Rows from block 6 of a small image super-resolution model, named by matrix and row number. Rows with one number belong to one channel. Each number is 50 + 15 x the weight over its row's rms, rounded and kept within 0 to 99. All counts start at 0. After the name is the row's rms in percent of the matrix's.
Before each channel's rows are labels from the 100 images, of 14976, where the channel reaches its highest value: "strongest on" is what is common among them. Only what is clearly more common there than usual is listed. The data: microscope photos of single blood and bone marrow cells.
# convs0: first 3x3 conv (model.decb.0.0.convs.0.weight, 128x256x3x3, each kernel summed), inputs 0-127
# convs1: second 3x3 conv (model.decb.0.0.convs.1.weight, 128x128x3x3, transposed, each kernel summed), outputs 0-127

strongest on: cell type: artefact
convs0.115 127:54 42 64 74 69 60 64 16 35 66 53 57 54 54 55 76 53 47 57 58 59 58 00 62 61 72 56 51 45 63 56 32 31 49 63 62 39 39 55 12 56 58 72 38 44 02 75 29 73 65 50 40 52 30 37 55 49 63 63 41 52 64 58 72 51 49 59 57 57 54 63 33 54 43 48 44 71 70 65 52 46 45 52 85 71 32 53 53 63 46 56 46 50 58 45 57 57 44 85 00 51 49 64 40 14 59 62 50 62 48 63 70 51 55 62 76 47 57 58 55 32 51 65 61 63 61 30 40
convs1.115 110:55 56 56 54 48 91 17 54 43 47 67 45 54 18 36 60 43 45 55 50 37 53 47 56 41 41 23 72 45 68 52 58 45 41 73 44 26 61 49 56 68 54 42 55 80 54 53 51 41 48 22 66 53 59 61 41 50 00 61 45 49 46 53 87 42 46 34 44 75 48 51 51 38 63 59 60 43 37 31 42 59 42 64 65 49 58 57 68 71 47 49 47 52 45 41 58 60 46 47 55 62 84 46 21 66 54 48 21 52 27 55 31 42 52 40 65 58 32 50 72 21 73 25 50 45 46 52 60

strongest on: cell type: erythroblast
convs0.90 089:50 67 65 55 60 58 68 46 82 66 51 66 23 49 39 48 60 61 54 12 38 55 56 56 65 63 58 37 50 57 45 30 42 54 69 68 54 57 62 33 62 66 20 00 77 67 54 65 69 64 38 49 49 49 25 69 68 67 49 43 56 30 43 58 17 51 62 62 62 79 61 58 48 35 42 54 61 72 66 53 49 40 43 38 60 45 70 18 69 50 35 92 63 64 00 55 60 55 57 67 38 32 57 53 39 42 69 75 74 67 64 50 82 60 55 62 59 70 56 51 45 41 63 69 63 56 38 57
convs1.90 095:44 49 75 37 58 68 54 20 42 62 43 79 48 35 60 33 74 42 41 55 53 39 62 44 36 74 52 30 65 82 40 53 55 39 54 54 44 58 70 39 59 49 41 51 39 26 28 43 56 46 49 48 55 44 61 61 72 59 72 44 46 31 50 54 37 81 48 55 57 47 43 58 56 41 74 63 30 64 16 39 61 64 75 73 63 40 71 54 53 71 53 94 26 34 17 24 71 60 63 50 71 31 52 75 37 58 63 67 27 55 53 50 30 50 23 49 50 48 42 69 38 69 51 53 50 39 72 62

strongest on: smear: peripheral blood
convs0.72 095:46 54 56 49 44 66 58 56 49 57 72 62 35 21 37 64 45 46 73 00 49 44 43 48 63 65 64 58 56 67 46 57 57 81 57 57 59 53 53 40 55 55 27 26 51 58 64 71 57 51 40 51 72 49 55 53 66 58 74 62 70 65 16 40 32 17 57 48 41 55 54 56 69 62 60 65 41 37 57 56 65 35 34 26 52 76 77 49 46 43 73 95 54 59 71 48 65 48 52 36 43 48 62 33 57 59 64 57 65 63 53 42 75 42 62 46 38 76 35 49 38 36 63 52 55 29 45 58
convs1.72 088:35 73 45 58 47 63 52 33 34 80 49 25 58 73 69 58 44 37 39 37 48 24 38 65 53 51 35 43 82 45 35 87 48 52 67 25 67 79 74 36 61 19 44 74 55 33 62 39 40 57 56 61 58 55 67 45 53 63 42 69 50 25 37 52 40 62 46 56 51 52 54 51 39 60 63 55 50 78 57 52 35 71 50 56 71 41 44 66 59 58 26 52 81 52 54 65 62 11 60 74 72 64 59 48 38 43 34 43 26 51 37 42 45 56 55 53 67 57 59 47 29 34 52 77 32 26 47 72

strongest on: smear: peripheral blood
convs0.14 095:54 61 62 65 61 51 66 44 19 65 51 64 43 32 61 30 00 48 48 44 31 85 39 43 53 60 71 78 56 36 56 69 49 48 55 62 59 56 67 65 62 63 64 30 34 47 84 54 70 62 49 53 58 41 43 62 63 66 63 46 40 49 55 78 18 68 61 64 39 76 75 46 35 32 49 30 45 62 65 40 56 47 30 54 78 71 50 38 61 30 73 43 63 56 87 60 65 73 66 60 41 44 59 50 61 54 61 57 62 27 65 29 52 58 48 31 56 59 78 07 58 59 66 65 59 67 45 30
convs1.14 104:49 67 45 65 40 44 24 62 30 30 47 40 75 40 42 42 56 51 58 53 50 46 29 55 37 33 60 58 19 69 59 49 57 46 77 53 42 20 65 64 51 53 62 60 81 37 48 48 49 51 36 49 36 84 53 55 44 00 36 48 43 64 79 91 13 62 76 59 43 22 61 61 39 41 46 28 56 42 59 69 29 59 32 29 51 63 38 64 48 52 49 56 63 64 51 47 41 33 52 51 26 60 59 35 61 60 12 53 43 37 52 64 56 51 63 44 49 55 59 32 63 27 44 47 37 51 48 30

strongest on: smear: peripheral blood
convs0.23 129:65 57 60 71 56 53 55 00 53 55 63 57 28 53 56 31 00 53 62 65 51 61 48 43 63 61 59 59 52 66 35 43 71 64 67 57 34 35 55 40 58 54 64 53 63 33 60 46 53 54 53 51 60 49 55 63 52 55 40 55 53 42 25 41 67 63 60 26 71 36 46 49 00 74 46 00 54 60 57 41 40 55 58 59 18 57 55 47 58 41 25 46 72 55 22 42 51 53 45 18 58 51 53 53 53 38 56 61 56 81 62 20 56 53 31 47 74 69 27 00 21 62 57 54 59 37 87 35
convs1.23 135:42 36 67 40 88 96 34 46 46 54 45 81 59 52 59 64 50 54 45 37 51 47 59 44 60 46 52 35 50 30 45 63 42 51 55 46 46 57 55 42 75 58 42 38 94 49 73 47 45 62 60 55 51 42 51 39 56 48 39 57 72 57 44 80 83 56 00 48 02 46 34 60 65 53 67 72 54 75 40 38 43 35 42 56 47 36 63 68 31 40 48 50 28 56 42 41 46 55 53 44 72 63 39 53 49 22 48 65 61 72 49 36 39 53 65 56 64 47 34 52 58 45 57 48 51 43 62 80

strongest on: cell type: artefact
convs0.108 116:47 43 58 33 50 60 60 64 56 59 51 63 40 47 55 40 59 37 59 30 03 44 00 63 53 56 51 41 53 50 50 54 63 41 52 60 54 51 55 71 57 63 50 65 71 63 10 09 57 55 42 60 35 53 37 45 58 59 25 62 55 78 11 00 58 24 58 63 60 51 49 11 21 45 62 53 61 58 61 66 54 40 00 61 41 48 67 64 54 70 65 73 57 60 30 43 54 44 84 59 47 47 64 38 58 49 62 72 57 45 58 60 82 45 71 67 62 71 52 60 56 71 62 55 54 63 81 53
convs1.108 113:52 39 54 51 26 01 61 49 48 54 36 00 46 43 57 51 70 49 51 46 69 57 48 76 47 37 42 49 41 90 61 48 46 38 56 54 45 52 54 34 63 55 46 45 00 52 61 43 53 44 50 58 51 58 54 41 48 20 34 43 40 59 32 55 38 43 75 36 54 40 47 33 33 57 67 47 54 61 28 44 46 41 62 61 67 44 69 73 53 38 59 64 58 44 43 49 55 06 26 47 60 40 50 59 09 68 55 43 36 30 37 70 69 21 50 44 53 36 36 56 58 53 43 55 43 56 51 61

strongest on: cell type: erythroblast
convs0.78 107:35 54 65 40 61 51 63 64 53 59 76 59 26 30 59 40 49 67 41 33 47 63 57 38 48 62 35 81 76 45 71 25 64 54 72 59 32 36 53 56 63 55 50 35 75 52 43 66 66 57 80 34 54 65 54 81 18 60 45 49 63 21 61 16 23 63 66 78 63 77 51 28 83 52 63 00 62 57 64 58 62 28 61 50 28 53 57 64 54 55 60 79 63 57 86 52 59 48 69 22 43 37 64 60 44 33 57 69 63 68 63 52 63 56 73 72 75 64 58 04 30 58 59 63 64 50 45 52
convs1.78 100:47 66 63 65 70 35 39 48 68 43 38 39 70 51 43 59 57 55 61 00 48 63 55 63 66 54 54 67 51 20 55 40 27 39 48 41 59 35 43 61 31 48 44 48 62 50 49 53 51 57 61 43 38 46 00 65 59 59 61 33 67 63 46 58 35 45 66 55 56 67 49 27 66 58 32 31 58 38 75 56 49 43 36 47 07 50 25 41 19 68 36 00 59 66 55 60 53 57 42 49 45 45 57 68 62 37 50 35 53 51 59 38 38 43 46 67 48 44 43 57 55 50 48 39 47 55 52 33

strongest on: smear: peripheral blood
convs0.98 085:72 49 60 50 49 32 60 59 40 61 26 57 56 52 45 75 34 48 73 49 27 61 51 56 51 53 50 29 13 94 19 64 70 70 46 62 61 48 43 46 53 56 61 61 67 57 68 51 48 56 71 61 82 20 57 48 58 57 50 48 56 71 18 57 41 30 58 05 55 33 52 47 00 52 82 00 66 67 63 67 18 59 49 61 34 42 58 36 55 45 46 54 58 55 36 61 51 38 52 70 64 48 57 46 38 30 62 56 69 39 60 49 64 29 54 96 37 56 52 26 24 61 56 57 56 42 94 47
convs1.98 098:36 67 35 57 68 55 46 57 64 45 38 41 53 53 49 55 45 42 60 57 43 64 47 72 35 51 50 77 38 51 72 21 58 73 46 52 36 48 46 49 39 49 74 43 80 55 50 79 18 52 46 44 39 61 50 65 56 46 39 28 60 65 45 69 47 78 77 49 33 25 43 48 67 54 51 23 28 50 84 58 49 63 30 23 36 83 44 61 50 54 40 46 63 45 55 10 39 68 80 57 26 57 62 40 77 75 58 52 55 54 65 58 50 50 59 59 41 77 48 55 68 50 41 47 34 49 79 19

strongest on: cell type: segmented neutrophil
convs0.24 084:68 65 76 48 80 56 77 30 57 77 62 67 75 64 67 69 76 60 53 61 51 59 00 49 73 66 78 28 39 73 50 30 49 45 62 71 63 47 70 31 69 68 52 63 43 26 39 00 76 73 42 53 70 35 58 74 63 73 54 42 48 68 56 56 39 64 63 43 70 34 63 22 74 51 28 48 46 77 81 54 40 66 31 38 47 59 57 19 59 07 60 40 52 69 28 61 52 41 66 30 64 35 67 43 29 26 70 54 73 69 68 60 37 61 48 56 61 56 72 54 50 44 67 78 68 67 32 52
convs1.24 086:64 36 43 26 20 46 80 49 47 69 69 49 39 80 46 51 27 43 36 42 61 38 48 40 83 77 35 35 51 42 32 60 63 44 45 28 49 84 54 38 44 33 40 49 64 50 47 71 43 48 52 60 55 26 50 33 55 42 49 69 27 57 35 64 64 64 31 62 56 81 60 73 42 72 46 57 40 97 60 21 53 57 65 37 55 31 31 75 51 62 44 79 48 56 35 46 60 81 80 51 47 46 55 64 58 45 35 49 50 28 60 40 42 69 38 51 49 43 39 41 46 53 63 69 44 44 59 72

strongest on: cell type: segmented neutrophil; smear: peripheral blood
convs0.68 097:21 58 63 60 72 35 67 62 62 57 46 60 42 59 38 60 59 72 20 64 40 60 44 65 72 55 21 47 16 58 00 47 43 46 60 62 86 55 66 46 62 62 22 56 65 37 32 18 59 61 59 42 47 44 44 69 53 62 81 41 47 85 62 67 34 74 57 36 64 47 61 84 61 68 39 39 07 55 63 74 32 52 49 34 52 46 48 78 61 60 55 55 81 57 42 59 48 40 39 70 50 43 66 60 56 56 53 66 54 79 59 34 56 49 49 56 57 44 59 93 05 36 61 61 64 28 34 65
convs1.68 086:73 52 49 54 61 30 62 72 54 74 41 56 21 21 62 28 48 74 42 54 24 27 40 49 44 53 67 20 44 41 42 44 40 77 35 57 38 50 62 80 53 64 56 47 54 40 25 57 43 27 57 50 44 46 84 39 40 71 68 55 00 57 58 67 47 54 54 50 82 76 49 38 55 32 35 49 31 56 42 31 52 51 37 43 44 41 40 48 54 61 64 45 55 50 59 53 38 58 46 45 21 43 62 60 62 52 53 48 52 59 44 65 44 56 32 19 44 61 44 65 27 69 50 34 07 36 74 44

strongest on: smear: peripheral blood; cell type: segmented neutrophil
convs0.52 090:68 55 68 57 63 31 63 56 44 61 46 54 16 08 43 00 55 46 42 66 38 60 55 48 53 69 41 78 73 63 17 74 21 29 65 62 00 29 58 48 49 60 88 57 38 53 26 00 61 59 42 52 44 56 45 52 53 59 67 40 14 12 41 58 13 35 62 47 51 32 52 17 54 41 61 73 44 49 65 63 25 24 47 82 72 66 54 56 63 58 44 38 65 59 57 52 51 19 55 65 46 55 58 69 26 57 62 55 59 00 64 35 64 44 61 68 34 64 45 54 53 42 66 63 60 66 64 42
convs1.52 101:47 50 00 63 51 34 46 43 40 43 56 63 48 42 44 48 27 45 52 35 20 44 89 55 32 37 33 52 36 52 65 32 43 38 40 58 46 50 37 57 41 58 33 42 38 37 49 43 31 61 40 54 35 49 70 60 47 47 58 65 52 44 48 32 58 62 78 45 53 46 38 59 74 29 47 32 49 39 59 39 43 54 41 48 92 44 31 48 49 08 32 53 61 37 40 34 28 60 58 37 24 46 58 30 48 78 78 64 47 64 17 47 20 45 55 61 48 48 22 70 50 23 72 50 36 46 57 31

strongest on: cell type: segmented neutrophil; smear: peripheral blood
convs0.26 097:48 62 67 87 64 60 66 48 71 66 40 61 47 43 39 73 49 56 53 59 60 66 60 50 53 62 45 34 57 21 00 76 21 30 72 65 52 69 57 77 64 63 40 31 57 38 50 35 76 66 59 31 46 56 62 61 62 64 80 20 64 58 76 56 40 62 64 63 60 40 61 57 30 36 58 69 52 64 67 47 39 49 56 43 75 63 57 28 57 50 56 57 76 64 77 53 60 38 49 63 44 50 62 63 45 49 63 56 66 03 70 57 67 40 67 59 36 61 53 59 47 36 65 67 65 67 48 33
convs1.26 101:48 51 46 37 47 60 55 34 25 63 71 48 00 56 38 48 49 43 43 51 55 26 53 31 54 58 33 43 60 52 54 64 39 48 50 48 29 64 59 67 66 54 47 35 16 41 60 48 62 24 51 52 44 47 99 36 52 68 56 44 07 44 37 63 51 39 45 51 58 60 62 52 55 68 50 67 44 61 49 57 48 65 58 73 79 40 63 60 75 18 44 41 35 49 33 49 41 54 58 57 53 60 45 51 32 54 35 48 40 44 34 52 21 64 23 55 50 37 30 50 68 36 56 54 44 59 20 65