From a checkpoint of a small image super-resolution model.
Model: 32-pixel images, widths [64, 128, 256].
Training: adamw at rate 0.0027, batches of 192.
Data: trained on microscope photos of single blood and bone marrow cells, 48542 training examples, 96.5 epochs.
Rows from block 2 of a small image super-resolution model, named by matrix and row number. Rows with one number belong to one channel. Each number is 50 + 12 x the weight over its row's rms, rounded and kept within 0 to 99. All counts start at 0.
After each channel's rows are labels from the 100 images, of 14976, where the channel reaches its highest value: "strongest on" is what is common among them. Only what is clearly more common there than usual is listed. The data: microscope photos of single blood and bone marrow cells. In brackets: how many of the 100.
# convs0: first 3x3 conv (model.enc.1.0.convs.0.weight, 128x128x3x3, each kernel summed), inputs 0-127
# convs1: second 3x3 conv (model.enc.1.0.convs.1.weight, 128x128x3x3, transposed, each kernel summed), outputs 0-127

convs0.25:56 49 53 44 69 56 62 60 46 45 43 73 42 07 61 50 11 40 51 44 60 63 50 52 38 46 57 48 63 41 37 51 31 58 53 56 50 44 43 43 44 56 40 49 69 54 60 50 43 43 40 47 43 50 47 52 51 33 63 54 55 54 42 51 63 33 53 54 56 41 46 56 55 45 76 52 60 32 29 45 36 42 60 42 51 55 48 48 57 55 61 29 31 57 60 67 64 34 58 38 39 59 39 44 54 64 50 09 38 46 40 45 51 29 46 63 47 67 22 70 39 40 44 54 65 66 39 54
convs1.25:39 58 35 54 39 16 51 46 32 54 55 31 46 51 47 56 56 46 64 46 63 34 60 44 59 62 41 45 54 40 61 52 54 42 63 46 37 63 23 62 47 45 44 56 51 45 42 55 53 61 60 65 68 43 15 48 38 64 59 60 65 52 43 57 38 68 48 63 63 56 47 53 45 38 48 66 63 38 42 44 34 46 25 63 31 60 68 48 70 61 30 58 57 39 48 48 49 30 52 52 74 45 53 50 55 45 48 79 60 32 69 58 32 61 57 35 48 41 47 20 47 53 52 51 33 32 50 60
strongest on: cell type: segmented neutrophil (46)

convs0.18:43 54 23 25 56 56 42 58 49 17 44 34 46 53 55 65 28 52 51 51 59 63 67 40 50 62 58 66 52 25 60 55 14 67 42 51 46 30 44 53 35 55 51 47 57 49 32 50 66 47 54 57 71 48 69 55 16 53 57 15 25 51 64 46 46 54 48 38 47 52 54 25 42 61 55 50 64 53 58 55 58 35 52 48 48 27 33 49 55 68 46 59 36 55 50 52 47 46 63 33 37 50 52 59 48 46 45 42 39 37 60 57 50 65 43 50 57 65 46 56 37 54 49 71 45 53 47 49
convs1.18:49 57 53 59 34 45 42 42 30 40 48 73 69 26 58 59 71 48 47 54 27 57 21 53 59 47 29 51 33 83 69 41 58 40 40 32 46 58 52 42 40 27 50 42 55 38 69 38 48 47 60 55 63 69 62 41 57 44 48 47 88 35 58 47 50 39 54 64 43 49 52 55 67 59 51 65 38 49 32 61 43 49 53 47 54 46 36 51 42 61 44 35 55 50 77 42 43 50 40 55 60 53 61 53 40 59 55 45 46 40 48 24 52 61 59 58 53 42 58 66 53 55 34 25 61 30 63 54
strongest on: cell type: segmented neutrophil (45); smear: peripheral blood (36)

convs0.53:54 66 57 61 53 37 36 36 26 50 60 50 55 40 51 58 32 54 65 46 60 52 39 40 46 36 36 66 57 43 46 46 46 63 66 46 39 63 55 46 59 65 56 33 48 47 56 68 52 51 60 41 19 28 50 48 53 37 36 56 43 40 65 63 49 60 51 51 51 51 50 58 45 43 62 66 57 63 55 53 56 64 44 41 55 38 28 44 34 00 48 64 43 33 52 64 60 42 63 33 59 40 75 41 43 62 46 46 45 56 59 13 60 41 57 52 60 49 37 41 63 38 52 46 52 60 26 50
convs1.53:45 29 38 42 41 63 52 50 59 46 54 62 52 42 15 47 48 35 55 61 39 46 46 64 37 28 80 42 59 29 38 37 45 43 57 48 69 43 61 59 27 30 38 54 55 47 33 35 44 57 44 51 44 67 70 56 48 52 61 61 35 50 56 57 68 31 37 46 44 49 39 61 36 57 32 42 38 44 49 51 48 48 67 51 57 46 57 42 57 46 42 32 57 54 43 35 66 64 36 40 69 61 38 37 56 33 65 40 56 12 40 74 40 49 44 49 33 41 55 54 45 30 58 37 58 56 47 50
strongest on: cell type: artefact (25)

convs0.109:34 34 43 53 64 51 50 64 47 49 57 53 59 34 48 47 56 41 60 47 52 55 40 24 51 43 57 59 52 26 54 34 58 51 69 44 42 56 53 43 47 56 56 40 69 14 73 40 62 55 58 68 40 52 67 36 44 50 26 43 47 40 59 42 45 44 24 00 67 58 57 48 47 50 45 47 69 37 52 44 56 47 49 29 47 40 59 42 61 32 43 53 52 28 55 27 29 54 62 39 56 66 57 52 39 56 58 53 43 54 63 51 49 65 37 47 47 44 46 35 37 38 60 51 44 59 39 53
convs1.109:20 49 50 35 52 51 56 41 62 47 46 31 43 20 51 47 44 58 50 51 51 40 51 74 31 57 45 49 58 41 52 58 47 51 44 40 54 33 49 44 66 44 43 28 32 61 52 43 36 40 56 22 56 54 52 60 48 53 37 61 46 54 27 38 54 35 84 55 42 43 39 65 54 43 71 48 49 49 58 63 46 71 55 67 46 50 53 58 52 58 55 52 26 45 53 54 45 40 43 56 44 38 53 03 45 40 55 53 52 51 38 70 46 65 56 53 75 51 50 45 54 32 65 50 67 69 71 47
strongest on: cell type: segmented neutrophil (49)

convs0.94:56 49 54 37 56 56 41 48 46 40 56 57 46 58 46 46 48 56 64 37 56 56 08 23 45 47 37 50 44 51 55 41 55 61 60 49 51 49 37 60 53 68 34 44 50 57 84 57 58 60 51 45 30 49 68 46 47 48 57 59 46 22 45 44 49 65 53 53 56 59 59 53 49 58 52 53 58 59 70 61 59 52 37 42 60 31 40 39 49 00 41 26 59 29 42 53 39 56 40 33 55 54 38 41 46 56 36 51 47 62 56 34 37 69 52 66 73 55 29 45 55 39 42 47 47 50 28 46
convs1.94:54 45 54 60 50 37 54 66 49 52 51 54 63 42 27 43 63 28 54 46 51 52 70 74 51 64 49 55 54 63 52 35 63 55 42 68 44 63 60 56 49 35 69 87 54 42 27 46 50 60 69 51 43 54 45 42 48 54 57 50 54 60 50 64 52 55 43 50 36 58 59 45 54 34 34 43 46 42 35 63 61 22 49 56 47 81 53 54 66 67 45 63 60 71 59 44 56 51 66 66 52 59 54 53 47 41 65 53 65 20 64 36 47 71 46 50 37 43 75 64 49 47 60 49 43 62 80 62
strongest on: cell type: erythroblast (47)

convs0.124:53 43 32 41 42 55 39 52 51 37 52 46 50 61 51 81 48 40 45 49 51 33 56 61 52 60 73 62 43 49 39 49 27 62 33 51 34 48 48 63 55 15 37 23 52 53 38 28 40 60 28 52 54 47 68 50 35 44 47 32 50 59 34 42 54 12 46 38 61 50 43 65 30 53 54 48 47 44 59 30 47 46 58 57 50 54 56 54 54 51 48 52 50 75 42 57 60 57 73 60 40 49 49 48 45 47 41 46 62 09 50 61 60 48 63 48 50 54 43 57 24 27 46 60 52 55 50 39
convs1.124:36 52 43 61 61 61 76 38 46 75 19 58 55 48 49 53 37 55 29 34 56 53 47 61 35 50 29 67 47 38 58 73 48 38 59 56 41 58 54 33 30 41 74 57 64 60 32 41 49 38 63 49 72 63 58 47 41 50 29 37 29 51 47 54 45 41 49 66 30 46 41 38 53 57 56 50 43 53 40 69 30 29 53 34 66 46 64 33 37 50 47 61 55 48 45 42 34 48 52 56 60 41 57 50 48 57 73 58 59 33 42 57 43 46 41 24 45 53 60 46 43 45 33 42 66 53 75 52
strongest on: cell type: segmented neutrophil (93); smear: peripheral blood (91)

convs0.102:56 51 59 31 33 56 51 51 58 62 48 51 55 31 43 40 42 40 36 32 44 56 53 44 46 36 50 47 10 79 68 62 55 34 41 50 71 40 20 44 72 63 51 49 50 57 43 43 19 60 50 52 55 57 64 52 52 54 65 47 62 70 45 40 34 46 57 62 55 70 34 53 58 62 53 36 37 19 46 77 37 55 41 54 55 70 43 51 43 50 56 34 52 64 51 53 52 58 47 62 42 41 30 69 50 45 44 62 30 66 50 51 41 55 63 54 50 57 64 67 36 58 44 53 54 43 47 63
convs1.102:43 35 27 60 49 48 54 62 22 36 50 45 31 65 67 45 33 66 53 50 41 41 47 45 41 34 52 55 34 20 29 51 37 34 51 57 53 39 62 48 51 23 42 41 43 69 58 61 39 53 47 63 58 32 30 37 52 39 36 51 29 26 53 41 46 45 48 46 59 56 43 59 29 44 39 68 54 65 39 42 33 58 60 57 46 23 46 40 44 31 65 63 53 36 32 55 43 36 54 49 62 36 39 27 55 60 51 51 48 33 50 45 47 46 49 44 76 57 35 34 51 65 43 53 49 48 42 37
strongest on: smear: peripheral blood (72); cell type: segmented neutrophil (63)

convs0.0:45 45 42 43 47 69 42 50 51 36 57 47 52 58 49 56 64 42 46 47 52 16 42 27 53 72 53 56 46 49 54 56 59 59 60 49 51 46 11 55 52 27 51 50 63 47 55 32 55 34 47 57 47 48 74 52 46 65 30 27 48 40 57 46 46 04 49 45 53 20 61 52 24 57 54 56 58 34 64 46 49 35 46 52 63 34 57 43 56 59 47 50 55 55 54 45 53 46 52 33 58 50 38 53 34 44 49 68 45 19 41 60 51 68 69 55 57 57 39 33 39 58 49 45 68 47 56 51
convs1.0:53 53 35 43 40 36 62 47 52 57 34 38 60 62 55 51 44 50 58 66 49 44 54 67 28 33 52 53 48 45 46 51 38 44 70 35 52 35 46 38 56 37 65 29 46 63 16 35 54 39 72 60 57 48 52 44 46 23 40 46 52 62 58 42 59 37 55 57 58 63 46 59 34 30 47 52 45 52 45 78 50 38 52 62 58 64 58 53 35 32 65 56 43 43 50 46 64 39 57 77 46 53 43 29 62 52 73 49 59 09 40 46 52 54 49 31 49 60 56 70 62 59 58 50 48 49 78 51
strongest on: cell type: segmented neutrophil (90); smear: peripheral blood (86)

convs0.45:55 60 53 41 66 50 50 48 45 56 59 59 30 53 72 51 48 55 57 46 48 64 56 40 26 58 23 60 54 67 67 58 44 46 56 48 47 15 39 57 42 55 50 41 62 42 66 32 52 55 66 42 23 54 62 55 56 57 41 44 67 56 57 48 52 40 52 51 60 43 55 45 19 60 45 33 47 52 66 73 29 34 22 46 39 44 33 01 50 31 59 44 38 43 62 54 46 46 34 50 54 40 36 67 55 41 50 42 43 39 56 40 41 61 50 46 55 46 31 59 48 45 45 47 56 41 46 39
convs1.45:55 27 55 51 41 52 47 49 56 59 20 68 83 40 42 45 43 62 39 46 48 68 49 60 49 37 51 48 41 66 44 56 41 55 25 36 47 67 53 34 48 48 55 54 58 51 47 51 49 55 45 36 36 62 68 45 53 51 52 59 56 54 31 55 61 42 52 50 34 32 60 58 47 45 54 41 39 49 71 33 56 84 60 50 59 44 31 44 38 68 29 37 59 63 48 50 46 69 49 52 60 82 58 44 51 54 49 37 59 42 56 50 53 53 43 43 55 44 72 84 74 28 42 34 39 59 37 62
strongest on: smear: peripheral blood (83); cell type: eosinophil (33); cell type: myeloblast (26)

convs0.55:63 39 15 26 22 21 57 57 47 42 61 27 60 51 46 48 33 48 31 41 55 55 51 41 32 34 51 49 59 32 52 37 24 56 41 40 40 47 57 55 28 55 45 56 41 45 52 40 64 54 43 36 30 56 55 40 55 35 43 47 43 68 32 64 27 64 62 39 40 61 34 54 53 62 64 58 54 52 55 63 58 70 62 61 66 47 50 59 38 56 46 45 41 46 53 37 60 63 66 35 40 25 55 53 67 56 49 52 41 48 61 45 70 60 42 29 58 45 61 58 42 53 31 54 56 56 48 62
convs1.55:47 49 50 66 59 54 35 49 50 66 47 61 43 46 52 33 65 54 46 55 52 37 31 55 70 61 32 55 45 63 44 68 61 56 63 65 52 61 25 66 53 45 67 55 55 49 35 72 35 33 69 51 44 47 45 70 51 50 51 44 52 23 34 48 47 39 34 50 53 52 59 35 31 45 42 47 44 32 52 54 46 42 40 47 58 65 51 53 54 48 79 62 44 48 72 50 12 44 41 46 43 55 63 67 26 36 50 63 17 50 45 46 31 49 42 51 41 37 48 49 30 50 60 75 35 38 47 48
strongest on: cell type: lymphocyte (68); smear: peripheral blood (58)

convs0.51:41 38 47 42 41 60 53 37 51 51 25 56 33 37 55 29 41 51 48 31 39 60 63 53 59 44 55 48 26 61 46 42 42 40 25 53 57 16 21 60 35 36 44 50 45 63 46 51 22 65 59 69 56 34 85 58 51 50 54 38 40 64 54 35 46 33 52 61 57 61 49 69 37 48 36 46 51 51 54 55 41 46 52 61 42 52 59 52 59 44 47 49 61 67 35 46 34 36 41 64 59 50 37 62 19 49 53 36 49 47 40 47 51 66 65 47 60 68 55 39 38 41 49 47 63 24 41 47
convs1.51:56 80 51 60 57 35 71 58 42 61 58 26 48 57 48 47 57 47 61 48 51 34 42 50 55 45 35 34 50 46 69 66 63 71 66 33 75 45 43 33 71 58 67 42 47 49 41 53 54 35 35 64 66 46 46 50 55 58 44 54 55 39 65 31 44 50 60 52 62 79 67 52 47 41 64 67 61 44 57 65 50 34 34 57 35 53 62 59 53 50 54 37 47 40 50 62 52 33 74 49 25 41 60 39 77 54 43 60 56 64 70 74 55 57 48 56 34 40 50 57 49 62 42 65 44 47 45 70
strongest on: cell type: segmented neutrophil (71)